{
  "model": "CTC audio transcriber",
  "train_examples": 26041,
  "noise_aug": 0.01,
  "norm": "rmsnorm",
  "slots_per_expert": 1,
  "shared_expert": false,
  "wave_strides": [5, 2, 2, 2, 2, 2],
  "beta1": 0.95,
  "shampoo_beta": 0.95,
  "precondition_frequency": 25,
  "max_precond_dim": 1024,
  "one_sided": true,
  "grad_clip": 1.0
}
Rows from block 3 of a small CTC audio transcriber, named by matrix and row number. Rows with one number within an expert belong to one neuron, the router's apart. Each number is 500 + 25 x the weight over its row's rms, rounded and kept within 0 to 999. All counts start at 0. Numbers have three digits each.
Before each expert's rows are labels from the 100 clips, of 14976, where the router gives the expert most weight on average: "responds to" is what is common among them. Only what is clearly more common there than usual is listed. The data: short read English sentences (LibriTTS-R). In brackets: how many of the 100.
# router: slot weights (model.blocks.3.mlp.router.weight, 8x256, trained with AdamW), inputs 86-128
# up: expert up (model.blocks.3.mlp.up, 8x128x256), inputs 86-128
# down: expert down (model.blocks.3.mlp.down, 8x256x128, transposed), outputs 86-128

# expert 1
responds to: the word "and" (28)
router.1:493502499534513488554477493494535484504506500485518469490498498540502491495462503505522488519544513527472511501470533506506506516
up.0:501484517498489463520471477470502500485488486485513496504494490499464472485491490543495525467498529527501503467484495533496469492
down.0:465474489473490521510469570521534425499480514526534459521488504523466502462486442530490525473491506515518522523504490465515491501
up.1:501497502513547523541471490493517520530538513524525496460494518522520524539507486500521520495518522489501481515531512522470511477
down.1:512483492519436514502507467408500511525540524526533479481501482479517544481527515496529501508459524500488499487480501507498501495
up.2:507499511491556536490521504466500524542562479536496521490492474500489459467526472487478535463490540488558512522518495455527488507
down.2:495494567496481519485501471545491542562473479490482509482524518539504498533470484521449453494487528515543500494506516465519490539
up.3:463471503510489512490517531520486528517488498487509509491529493494513486476497540525542540526524518459529523508488531547496509495
down.3:503470480477507517468565501517491516493515524518477453481459508493515513494505511540502512513508473503516521507495585512474548515
up.4:489494507513508546507479497517485522456517505494466520459461499474516497492493511510521521517460527477504512494494457478457482534
down.4:495551524518512486485538490511500504532522527485516476456475489491514488506506515485515516494553536467521509519520476522494517523
up.5:464528513503508459479484507517532526481495494487510487499510523527503539554524556547534547516523527529489524536483511500513522497
down.5:476482524482523513495524482487490511488497538462508476529509523537491528477455490474491513483516445487531536480442522501474504490
up.6:508517486531551462519556478491503496504452496508530504496529483484496516514479520517457500538506508545492491484502537475512466529
down.6:492498479540482530472527476520515482550511520507527541514468507519513473530519506545477515515511487511480523512457455523483455491
up.7:473533474496480504478495485471527527529519441526462516505502504486538492515516493494505506491504471552454455474486516469506534477
down.7:515490530477516505530501537500465524475485540481470535516507514470524526498501510504563520500527514453471501483504565491556488514
up.8:468488462504536497457518487503515481485553513480462495497494482496492507465494529496453428548505507502538510519507463507499522465
down.8:531533479508498480505513474526525497441520504501479520525532486495543571527526506491523489460496527567521532511483510496505520551
up.9:484521507517539463518508443575517468473499529533472518496491514515498529489508517545511462497471490459475468502506537491515459534
down.9:531477473494521524427497488559491513471471457476484487511508493505486546526497529475507484504524531451491479474508522508481473521
up.10:504502466530559540532454502486491510464488544498471470532522535534507508499493479547476493475490508480532516494523440526490538519
down.10:541523511482480484563497485502498508530531521433505533479472514509457512464491515520480497503495507501486531504500504474492535488
up.11:473512472496534446516549522459462460529487506497502516522493548506525505499556506527527492520511493522533529480491525489480467505
down.11:442498479455527504509544524541537503523493477523492525491503536502489472514510522504493477480505487522469497526499483491482508485
up.12:463501530506495472525464533505496507511506508470496500485519442489517502496479529448496520483516542490532508463512547526501472491
down.12:447500516511500486457518518491480538503481494548493500503483517555516495546510502468475498497505494524487454503527496530483517463
up.13:553494459511508533496490461474469486526526472507555507559522498529491485476481477564500494557491535513473505498512511482515541496
down.13:485502525454479464502490534530493464499491495528486494495461500465463492501488521513519522494509520459493484510486506515468476511
up.14:499486478485518516517482479528508518443475503490459484488532508501501489528529539491520501461468529497480482522473506507489485516
down.14:508489498522477472506503513470485500518499485501493480497486526517510506537497481481460477517497483489527542492510481468492486504
up.15:514503463509513532483528503528490474463487497486502532483508512511510541523457543529503511488510480518494433481491508513530521464
down.15:514478504498480512500478527504528516489504510498491486543502494514532544503516578499499500508514520523490512513538506483515481501
up.16:511487493489466488527511472567551507570507512515498475504515480485504462490501504481509504509476482476478488515544458482465514500
down.16:507502485468497498494476483504521486502493482480499471499494473513490523516479467490514493497474519517538536505480469494460501458
up.17:492521510494478541455524472511496532520512564484496486494526518511474507508518518456486484495462487525524496526483494496509476538
down.17:494521503524499547474539539457524497500497468498509475522544507513544442494503482479508541535508539540475487470488495520531516483
up.18:520531500482490538542498514565507486527498486508457509529458485499539463496506509481492503526480534469523523509489469469509457478
down.18:503509491531496512463514479530469453516490485493481512503479523459458489455498540491483446487480511511490478513494485509515489480
up.19:513515516489551527490436504523508519503468474473500550486517483503505545539532503483495487534519499505474505485520479506509461561
down.19:507486524411528500531508545512506492511473513538529516494483490493503510509511512527539449534497467502522505512470519496475525492
up.20:485482486495527460453491528487540514519512521466491468542478469443489531471524481493484465507498508518497485512528454513477492463
down.20:518495469469545547536523455521501472494475489541530446498516519530444486498495475526551490458514456523502498527479521487512530508
up.21:456465517510494524504482487449468493517510484513483526549502498447511511520468489487522513500506499520501539530538520503529535544
down.21:501483448535501487542521519513509475495533511457524500526474455498538487522497510501513509469541558478485480493520495511467479495
up.22:488503478473461500450468532472470468538476515514512483476496489519537511504499507545539504535529506489493504480517493518449513525
down.22:500491464465526483534440487512480495532559489516504518501461543499483515469479534473475542527547488489540503542503454514485499537
up.23:532509500472494501481502480507533521476471504485508517442507487475470536556483468522515449476468494516490476527494507456473505461
down.23:505512500568524489486506544468512504529498495480528502543465548534507491505501490528512495503499496503544503510541526499486510526
up.24:475492479510474525510478507438499440509542514500527497491501517440528503538477476517489566489533511498495500480523543455461556517
down.24:478467515483518544500535517519521471484511444555512513484533472528518481541490493481517455502513549499515511514511515498534478512
up.25:496464503522481450520519452537539500486476505487509474452470445480490534487499460541517533496515482514452521495494459509515495472
down.25:488527502537520508507499505494525519534517496462494478467543521513505514484518512524547464473530524535475465519503530509478514493
up.26:509442530505484512462491527504482497470484476505500510541511507487507535494482503462487514483490487533479513528484494477467491506
down.26:479509472500509504503509482463482480479496498498475497510495562473478506529521496473524489498538510485572507442460517530524492518
up.27:527534494525525471487493509547509474489502507475506511515540507509431519536464460507485525532532536457511473444504511521488515547
down.27:440518496473449501460486472466509512454492486508475524488508469448493535538510525509505506509493507477488515510509488487502472520
up.28:484499560460490484513509467494495482494491490533514521476497498512504550531520485519495515502531533493561485490484488497495501510
down.28:522458513501545466417516519533485500518545530474492502489476492483521460502498502549512512478522487524528522451501497491503498504
up.29:537511464489519462463465513477524518451497460529486491545511491515464525492523518484504505509525473531500471522477519482507458503
down.29:497483494497520519523490542505515545478466502536493535504484516499480482497490512534549443487492464515514494471441480504542482547
up.30:527496521493432467479500490483489471488504505497499460490528490464474511469466529491529442541530523476525491504523462516462507484
down.30:499523491515499509532484473499529481486455529447511516507476505524518537516530477471557452492492525534516489494499493483480486511
up.31:486547464491514490519543538506531442454506493478467500512465526501486503514576483491446533479533498454443484494507500458562524493
down.31:491486470511544482499517489535466500486498542480533552536513550476511506526480488563454503496487504487476539530514444497442486518
up.32:490516530549497483551559464503553474504487490537539482529532498518546513506462494460515450518551502529495524491525501518498519535
down.32:525492545528508518476500488469480520474486473477473507522481498502466438486495481500496474466517549531552483489498501486533493518
up.33:493535551514490472498518476519487495489494487514508515460483546504510566499526499506534536525536506479466481479477502498549487478
down.33:502482498537502514528507490517443505501504481478461475450492484453521494533492533477487492492531497463511511516526488547525487482
up.34:529451515504515472471565488470522476538489529486487473506527505494493543533507487505518534502503521502535499471454505509510468458
down.34:537538545515495473458476530526512529485484520498487546526511487470496483504454481508483499482542527518510536472520517494499511509
up.35:519517469544490538509539480516501570461516448509447473531468462502520499507525526502507539493476500537488534506507499517499519518
down.35:514490507481499523473506490501534482503515437489528522517477529459486521465489506483471517501452471519485552467464492474483501528
up.36:538499455480488496501475467467510534540508454525519501500544503483435518510520490461492519519482482531517465467473468472473494502
down.36:559496518530508516534488454475472520500453468518488524544441519539502522535486489456534508474485511475522504493482541484478531467
up.37:533525465505505513511511488513522456499461571473482531500493545549471501540513539484495514453510483537518471488469547509526497472
down.37:466469494482512507470478514481485495487481446526481519499523515484504525525542425485498540492522499492537516518498465503477488479
up.38:476485490524491521499517494500511461475476488477518483485456503474475513499542537509520526457505517461493483494513435493523519506
down.38:454497509541493500522524505499502503508502543485484509495498509461515488521508511470458509523490502517514481479523536485548520538
up.39:541451484569484518510502531468495502525460524471490458442493505518496485524513484558478500478502488509481526509513502496456518521
down.39:459550494507488493545526516516511458515511501560510475516470498496518475527489458497515544492493493530511515497483542489494492490
up.40:466523501496496538507512489534472473520511435487502501500511536516496496454516485490496502483480502533487490486494482502512477505
down.40:509489467483495517517474529524495528484488493529568470456490527488496474523553485511491481527444469488470531517475502502540490505
up.41:479499471458503489511528498560474517513499504509537499495508481498495520518503481452529503514482509510466458488506506493497500562
down.41:470512507523516530502537495459534517537489488528512484476520505522502467497480487542501526474491499518492457462511520475512486489
up.42:482519510441508497531500507525517499483512490537495472518514494509502504505504508510502499482481501524519483573544496486495484519
down.42:499517492483496506469476524476555536522515488494545497496493494527497496484494524518505524497509502517511558499473501486547516499
up.43:507520479516475500529505486537530491490485499519482485506480519550481488551507433542485481522497505506470528479455528494519464495
down.43:517507500499531497521469481471467480468474489510473534519475496490498508523482468523470537496525514515511534511508523421500462477

# expert 6
responds to: the word "what" (36)
router.6:468494489515499504483513504539452495531507516457517456507540502519502512514489472528496480511520527488532495468486492486500474482
up.0:501526498458506463486504457448487530499532484481549490505483458545511488477461530519499492499540463484497531414477459481505492521
down.0:539505475494467498516492467475457524542521477503549459491502487478521480508516490492533494448495508460477500494541504495518483536
up.1:492508482514503501482509504510519500541502425527505509495493479497541468511498501534478496474505520529493513521471550518473487513
down.1:482482494537504471445513506508517531501516532487498466493492503547509457492543480539526499513465531489540530501485514476459509526
up.2:479488511508487489487528497535512482503521472496550504553539510514508529486517514493480550511510474493520509497492511491485478507
down.2:504484463478473504477488517455514532521512521499517497520483506488514512487496527527490474491573531536529477527485489498532502502
up.3:532500483566459486489465490462524501505532478498500537505470498500490472465483499497541455486447479491500484487514472500496503511
down.3:513523483481497507560519478529463490450521512526496543489531500480548536502452543508500495487537483492516484512520499497494484468
up.4:488478471535520493470510510512525566500484464538446487525526537528524521525516493549480529476503442480470501522487469496493516452
down.4:491478513482483527534497506486483545515468485492493470449508469523516493502493553484488506495453472518506468499484489488533519500
up.5:481528475494512475517489490501487533509500524471500525483514544504493504520498473510508474473526525449536509470482535471480485520
down.5:512511522476470507497511488488513477481504515504499480462507463563552486474490487534523488488461496499484512466470527492509472481
up.6:487532505477525530505506498475495519506513487456532490492498488510530500499462507493522489484486518450505488464512532491482515477
down.6:508521507485476512500532484446464446487456498525491551471520471517504520512532496489528501504509547485494500498488480533552487543
up.7:509512489472496511515499493450511488486456510543486523508486467507465478498508491515478526500498494485491489511514487500474500527
down.7:498462475506491518494507462479473470465508518516504527495486507510501518526479490517473482543495502508547454512467471498505530454
up.8:488486473520531528453473491485494551475493502514490505516506482508515479494516469513513502518549510508461512524510489539466506499
down.8:471515528489477471510509529490529485493499446547498493478504480490509471488520515506504454485494519484447535491479506502498508497
up.9:498519544506502467481476492523499489497521522486476494500511451535510510510530509460537473534477531478495482496508480458512528474
down.9:479484457511509475583495505461502467507512519488481544511495497488515552553508509483496485507509465469526500479511502497486472516
up.10:513523519524535499490475485482523516519487494485537522527489508557520487511542478504508463525487546515479500510479484518507522457
down.10:496525505485485479546486492494538476511504513535522494527520478553527490464480499491539534490463493512487549505492521520436529497
up.11:471484496523472502493539529519507505452488513475529503527487507481554519510501533499483504510498470479543511500496536446499511508
down.11:470471482517529500496484527520498498466458530498521495498510538509482492499501501468477518528485491506586480485499510490512476483
up.12:502512484475517466507502520534519530506454508501481491544516528534468509506492490514510466497461498430466496565520514466474512454
down.12:549512527506486476499478502492477496527493540518503513488527501520501504498500542552494471541520484536519530474523545501506520470
up.13:525504468561475488501490489454502513517513529498471506496499491508462519538532494467451483485516459511483499488485487481476489486
down.13:467500472511491528501504513487466464500521532506509532494497528434519514484490483508463463474479516469484527528456472501534478507
up.14:509522459525493506525525516500489458491469485489530489483509512526525484510500512500517502489529532529494522461496500555476502493
down.14:519511477541548503541467550478487455531533528534458495490520509513514509478515526486486485474490534489496518513531487539487512518
up.15:487507534465501481511506504488511497542464546476482487484482518498521483515464526528469523509481497517482503518479464556511480516
down.15:506527506468504505596507523545481455540497476522509442467547551525495462474503490520474483489474489522506522490483497494526503504
up.16:474470488498539477504492464534526492461499487558500507453481543531487487500538545502511510472492479485492501501475474475464518481
down.16:473459523516513482510528555447493516505475510475500527490529477513507504495550515515460460495496492483534502500531509499544499499
up.17:543457500494525499513498509536534492483485479519540495470470522517531523526507476480471528494482466497491490538513496485513498532
down.17:516531521506473493508474503511529502487478446519470517550510569498477501526522528511491521547465515475510467470476537486463502489
up.18:519488519482458497491517529513506491472524509517440490540466521512458482505470490522538477522529490538473494532525512515492495495
down.18:493481484475469481546462465520486545522495499508501522451511449493458462484496521513487455519533492511534460502557525481500509507
up.19:513550471499502500495484499505484532529508514500506460503494498501542498478478493525507536532524480477497511498497504558500512526
down.19:542538512446472502540473470536503525567518505468515507461485485527520483502549515498491446524515471537491477547510502511463486506
up.20:506507515476458563496519497510507530482474518451527529513486489498498495496484512501515504461494487517524503547511507509517505507
down.20:504522503508525481489496513500523475471473519488515504483485527504485455518494483508455504524480501465539437487477430515545533459
up.21:467480500477493495438491528467510514498517488510480512515534473480484473457469513516527489491509513467476521528523471495484495495
down.21:515458477486502498499516519461472445479519478515523521508496504479485458512511487512528485454498475511481517494504439478517505457
up.22:503499495536516478516503447508513489518456529498478513505498478464501531547523430494511489543510490483555499496479491465526481497
down.22:460505484470504543506561501475520490482499482495529499501509467487511460494465466481549473482489470497525480528504479480479535482
up.23:513497477441488461535529543493521459470507527455459478475498496478545505521471490491506461487500516494509518520500492520527510492
down.23:502490507494521497493475487503466495482514476539486495545500510462505543545524529517479499469526484499494508529487529485542473519
up.24:509480503524547538526504519481494514468471535500505489447508513477512506496498474495463461518432491506545465502465477569494490526
down.24:466447479523493474514547477473534514490496503429494515477461504498514491515537517531492536530489490516499452495493524513507479493
up.25:535487452497476513483454484509513465501488508500505508501541507504532499506532461498511501494437458504510496508509497496448509503
down.25:533517511457467510482517520474491470523517464530538503493532502519527487498507506515490502450511502463522544504493480475467527457
up.26:514505499449520537520506525548466528489524492470475509533483481493535497500502509523554529485501471526495568503472462487484557510
down.26:507492498464489449531498440475502454515503482466505498499477506527473500519467522497517460481553496507484479481505514499494467502
up.27:487499479478473489499516437512458534502509538522528494495487435535506505505454504455531536468505516480501507479526473492504470491
down.27:462574496467524478518473522538454487496504488522471529488553519480452469487469494512506530482492523485489491498512528500508473517
up.28:438520453499517529486531465530537534500474521492479473470515520499494555501522525499474508523500542471470483538495496485539489519
down.28:522515493478541482460451476539494506472506488513460534544471471500494483456475495492487496513431481481543485460551493476549485487
up.29:484511468482494513521447508546549477548569475521499474485470477507530484472516527506521516522478480473469506519503504476486491534
down.29:516508527481543502490497515496506503564487509473482478484510487520475548443496482502490481516518491502522461472498508509485486497
up.30:494473504465531537491523540473482523505480481505497491489491467486448473506493483481443528473499486489558455546517488526478493505
down.30:505506486510483501474547479495529493490498500494528509518515515481491471468508502493495504472512488486501529509497512488532555467
up.31:505467490481454497478482529477530503512513488514506509442474518525545492487520538506538502530486478499505498527482530482497497462
down.31:498500476505487489469500483530527502474471543557495488518505476553486524491498539490511494471511541494491494511511499540526487487
up.32:486510499500503519433500490474488523445467500505508520517496464525480486499528501476486553483513519495501508503483494459496486466
down.32:556478523468472515517508509499498489494451493525560466505470525494518479497465542485507518459469532509498490534533503538502535497
up.33:480485508509524477475489483556505512486536540510524474490493523484473467499493543493507553526527509487463544503481504485471469516
down.33:511537457493526478527508491541485467493512492529513513513514481517507504538492501536502539512499503490511466483506527494485460464
up.34:502494486489517466498554519477491522495530503508504500534489509503501488482463528465476485520506524485494519477492506525474520478
down.34:498510480447457512481495490520550509475532469501533453472502525476519482509491509557506530469521500485474503507483483537498529481
up.35:489460478468511511552480512465439485512487486514473476502457521477479519473485504499547537462467475532535527495541515488521540476
down.35:528475485506500496484460516495532536512513525491521507497524514508463490519482505509490508517495510491474478528511527512476460516
up.36:503523527489491491480500530529511505516492495456517516500500496475467517529496507463460505514521515541482490498464520520495473520
down.36:495529505510507476477506526501505503494486483459465508500474480498527462460500482468493490510537487477497472562494506527491526508
up.37:513468494511520526482484483527475510490502479510500526527483527487510476489499504490519495446488431523500500533542538515477471485
down.37:536493514500494535474507485511487483481543552469515518514468505500532481473531497501504490495470495500506513521503548490489461507
up.38:492510501538525503540470532534459534527512518501519467518499510497520508469427519473519489508465467476516501518530498487501519485
down.38:494508463540536508474513490547505489533485473506527502520518487521491490514496487524524509492492470515524465486512466481546494475
up.39:487514495505520462475523505528495485490469525472491471486449472515526551491519490477497521513546562457491506513531521512486484499
down.39:496512504458518522514473484473480515470531519525461551480500450489485470473524516488520499486518489513514496517527524512445490511
up.40:499488476494537488538516486499555506516506511466529474521524505485480527466500488499545525526480521502529507497520511507543484529
down.40:489515519498455506501501507512462522507469514484457508515432544442477478534500481479493491511521531492462484527455498511539526483
up.41:522462582502497546469505522507525490520503535467461534505507522518520504510535481478483508550509528484513552516519528494504530489
down.41:530488475538473470484499528520478478490490456473485497540477512521492537512510534517463500445525476506468490526525497525547481518
up.42:495465491450543493532532450498498469454513484469486494518518526494506485510481495520482485496542539519514487523485509527512514513
down.42:498490481513509513531500482551489518459490525500508463441482458513507492518565499459495516483520510489486524507494526475496506507
up.43:525496497457509444500480499487483501519458488484457492547496448535497466484471512489495519510480485503498508488492460533513503480
down.43:511494500509491503452495536496514438507486463561522466466524498480547549472491459504509495492481477477483531519497497496489459514

# expert 3
responds to: the word "to" (34)
router.3:520469467489537478512545483518531486543487543498526514506519516530523520516546507514487474483498531483466472489544455503526458529
up.0:493477517480490484524473533514473499487480470515502515490487495486543495463481448509526461494448471462493490458497529499493506526
down.0:490480510568521460516468485495488463530530544430495495466469510510535484476514517475493494502502494530482476514490465472482494483
up.1:479488469426516480469518514469514544471509449521448458501550510506499473514527508519501511483506430497498464490489490474501494492
down.1:522524445505488504500497489527519516506476496511459503488511503527568491527493486493494526499490481555523516489513513466512500514
up.2:510472454489484493493571522496489460537495537489482489490555499497478464445479491507523496470489455558516479486493497476520494586
down.2:487471518500533467493469526499518481479464494444540517492482503490530501483493542518480504491507507460507509466469537474494536564
up.3:525525517533466514503505473530518526493473471475484472506514479536481500422481521488481485509518494503494489486517509481502459543
down.3:469519520510463498501533472469515503531435516494521521517478491490528453510493517498538522476462515507490442488478465484520477469
up.4:472478477475490536497493508456477509514518543481510503500516501452512532518469500503530536491525533493505511495507483516507499524
down.4:469450471462529521466516513524481503527461518463486486463511484491552546531514519520512513465505544505479565461478530528547491474
up.5:471483498498517495480469516552478490471513497497493481488505459489456460485467540486501561500508448522475497492524508523475502486
down.5:486525490490518475506473472532497488501509540518569502474490503501500477536535536466508510508517524501516528521460495524511472508
up.6:508492500495460477499515517463468503507522508533454520535442509518500533508494460511477488478526521518508509531491439528522492497
down.6:513502557523511473538565454496518455531537565478435521498525511534495500493532516526505535470499497506514506504491489503514470540
up.7:534482533522498506463492476538475522511542494486488515475512467492543472527472499459526493492490502450446486468511477526500492529
down.7:472539499505514474546485507508516478540485466522503508480512480528461430530489556517497490453482463537525490528490500478530461519
up.8:483561517508532489527514485499510525505500517534537460490449499529495497506490494526494487509548475466482495490483505467463514459
down.8:462517470528540478468512494536497483545486493498513476556519481465520507524524481481549511481500514473491467480544507499539495510
up.9:544486509524514524525508520545482520489509518474490524493496500540489508516492481455486441540464524486500501542521480474506515509
down.9:502485504546458525497471527479502510483499491504487502508514483474500543526507512525492511473537465488471510467476516511522502505
up.10:472507516465532499476499483533492487495490483475481500483465495529492483435464498462514512524505489502508502536488511536448500471
down.10:471481528516480508490553500480488505491482483479508533530511525487474503473469481480517485464502505477499476463471502520524589449
up.11:463516507472460501495512488499533487471499513542480508485483502519526530516519488462489452508508533457533503503507505478493492513
down.11:523492498483529498491568541528467496430519496485473507505497499492535527512458502496502524484524497482504488508545531520505518523
up.12:514471523493518485468497490505473525513503479500489509498513516490465481506504488523505528482492496515466504468480516506542465452
down.12:522467477491500473498539494510491498523460506503530483502511523492493523498483516467473499488541516474527545493516456519547555485
up.13:524486488515480515502525527515489531519474534520493455468476465499479504492479530491500470548492474469492504525514497474495481503
down.13:481517500492527538559496494496486475508535508516508499500512506501541500549508494521449482469508517506529515494535513477523498446
up.14:536501486530502498510507484470471503549450491536502493473560490526468513512533529489511490535498477497525452518444500518509524505
down.14:506507491522465528510501505515462514504501521493484459526498477461472496526494540466544551511543519485514502507483529483493508534
up.15:468474528538505494537556428506507509481563499467502522549541514527489517508490511486539510510472509491502524524459481568519452504
down.15:518525503496532505513485468496488492527504496506532515525445541494485478476489527497478524478481478524484540497462488491508510486
up.16:467485494541509448481528506516506530492492505480486491481511468483528476500506492455518490525448521519505481474510490506470503423
down.16:492501503532554464514526519486502459554487511467520489529496508506557523524482481508513474471475493455492489470502526481453472452
up.17:482465498494532505458513514518478511464498510467499458501524508523511481522492539514520470511514521489478482548458488513517524480
down.17:503485499503472492489521506468528492538529481497514446501466534445510511473531492505500551512479509480508485495486494502495519539
up.18:512528480495490464504528501507518452439506522515480503461538529469508537519516527519503523526502510515460499479505475523517527474
down.18:538484500459507506470550498470509540487539497490491477524513474527479502474498500556496506522464508491503467484521499505489503519
up.19:533478480477487503540473519500514519521528463479530507514530489521491509521478494475538501511497555535501509501483520489514511489
down.19:494482485479532490501525488476526477513481530534514500474503514458487475531428497478487548538490517500459497520514469476467497516
up.20:497495489497503457489486503502527489496536478513451511504519507541530481499496495524503493505454482480462513512502492521522516524
down.20:471499525472497481492475488529491519487503510507511496446526480502473516506522507505443547520484510489510521540518484510499478514
up.21:527503501475483524501481548535507492478491506530505482491462498497514533488498549488486479509517451549496505464489492486446542455
down.21:497497484517524537563528494515494509505503482506462479477509497511491520516496472486549503523468447504523518512499487469539510505
up.22:505486475486466513507469507477484492482498512460491502462485495503476511510493532505517510480492485509517529474479503514489551524
down.22:507449548467516449481505482466478495462486487527536503478512531504527512515503476464517510517507495491495456483466469516500530512
up.23:491482510535493478497514504528490496495469456512525477485520500503545522480517482491498531510529504488502521492516510507476471486
down.23:470531483450470523499529555526531482520488484485536551542460541534503474501481496518497493497469486495503502506476502457510508495
up.24:523464479486516504528527456487489495497488474471539471514510537483498507512542501524502512482526515513508476506466527513464522452
down.24:497464511562526508476518509506488492508460497498528470463498514524517475521486489527468521495507514534460482446431461466483471528
up.25:513494494504526497520501535499490490487519527494543477501508483517513461462522485478550519488524508511498473481509494490491488510
down.25:513511495496523502521446506501467507484527519515508532474497480515520451500481534504455452494462496514506471517488493515513477471
up.26:452517540520526510482485510471513519494525517462507471493518510540453457539502541515525516528499465495462463476466494505509511453
down.26:478508527516498519530538481492525483507478526485520514519490472489523473527486512489515513521477478518476513537482520488512478551
up.27:542500505489503522470522486516496506504549515494482472587533488481484508483491523487485494497479500471524488513494522481545519504
down.27:496555502501519492512500531468537457483491517524474517493534524549499508461493496525480507489470516488470485500510463545512514500
up.28:498464543555477533476515493522514532527507492453484501459521483483525465521509491493495501479525545561465512525533517474525493517
down.28:510491463500454491530502485510462460518453503466500481469537505467483479513493476530496505468475482479529516525528485502513479502
up.29:501488528536525505505546495502500558482494490542503495526519504505504493544508478510537527523479515545506486524442513532536483528
down.29:514539522522481527509482511457528536473489512497496498498513525506522544463514480502502465501521503497477532480499484503521505476
up.30:520486520507470496517502521489511557542495554499488502551479525455480485541488496506472501478525477510511530513500546502468521468
down.30:490484524521532482488515555520467519485516487528501516472473558488485524438484535493471478494562502486491519504504505492449520470
up.31:524499536478530527519467458490462517533517508519514545543470484469499511488479525453511558510458484545505518490508510505486491480
down.31:463467532487505516534534503476545497576500481483511545508515510496513509517484468502490478515547514482466456500512513507509487489
up.32:487500497514527477465506537497530501491474492512513498546461496460506490508504493477472537507497508477471545505527430485515470534
down.32:507523501503551512504538504500537498466452482495496485525526499487433493451508484509482492509479492512535486475519496510481523473
up.33:494487497513492478495540495492495445492519513529505480519491499474508487471507550475494520494489481528494500476534538504533487516
down.33:473511494483527521466510500506488526512476493518508525477507504487493492540490482512507487515484480486507398503447492489518489503
up.34:521478469484530488487528477526505467529527521450512480511489502502483530491517502474494473522467513491506488513489467496483428545
down.34:495473512485464527518442502499518494482455552536513507489482494472463513502510518526475493530506566535496512475482509514512551520
up.35:523510529494512530495541506515489515522493482504487480538444499480532496486495524511500505517530477490448511502541476511536475489
down.35:446475508512531524488511509475504499483482517533505487498520440481476504494543507500505497504486514463478472482473460473473515519
up.36:530483518496518539521520516523451451523490523504508477502545478511529501492517469465491534515458522534483494490514525510531540519
down.36:509486490454509529481474522535501498505447487481554517520508544505454526458495491464533501520524487473496535514499502435519493517
up.37:496537429451525440484506510513490497517479487464509497509492478472515463505488512473491472507484479518499522498475507480493445508
down.37:526493529493506511488518489488550544507468524541511459524494485567485498499531466423519511542496496536481494501522492525490495477
up.38:518499511513507515506515479502517426476515487444506468454455496508530504520532525477544463472492477475486511487540529451491503492
down.38:515483513486454499516507498517465491507489519499516465503493489468478486543510467499538504502502572463512420534527463481512442505
up.39:465525480568480492487470497487486500528543452482496511516487461509488533515473520496534505506503481533514511475469496524517488445
down.39:516473472476520464534516534534476525504481563522498456504520495469485506481528530516475525525489546457481479522483492495453487521
up.40:543482521531487491487545522500496447488505529485480473506452510484530521467486457520499497492520484519498468519523488528508480491
down.40:461498467520536547538491528496469512540491442510494523498513501497554528486541465488513535479481513470505456481459474515463491525
up.41:498518500490514524477511490472506522441495510483513482461538485509454516495496483499519500507521492473504487461493461483523511485
down.41:514512526539522502507481433488474517526544485490490467471464546495497514494499492518495461541486520503475472485506466508512519524
up.42:527462438509500496492561472489536514485532478488476490542499479471484436466486524537473534506530520531525489481470489493529518454
down.42:532560512550460478486511464494469509494488494491484517456445486523475514482503466512454502485540488519516496505528504489482508537
up.43:484497508461534501514544503490492503516464475490520469463476518495545488540529458487489525548517500549523537519490467521498466511
down.43:497462516504468468500499489507483496500465491508541506486453514480455532431480459508530478494510509513513491485450473496460499472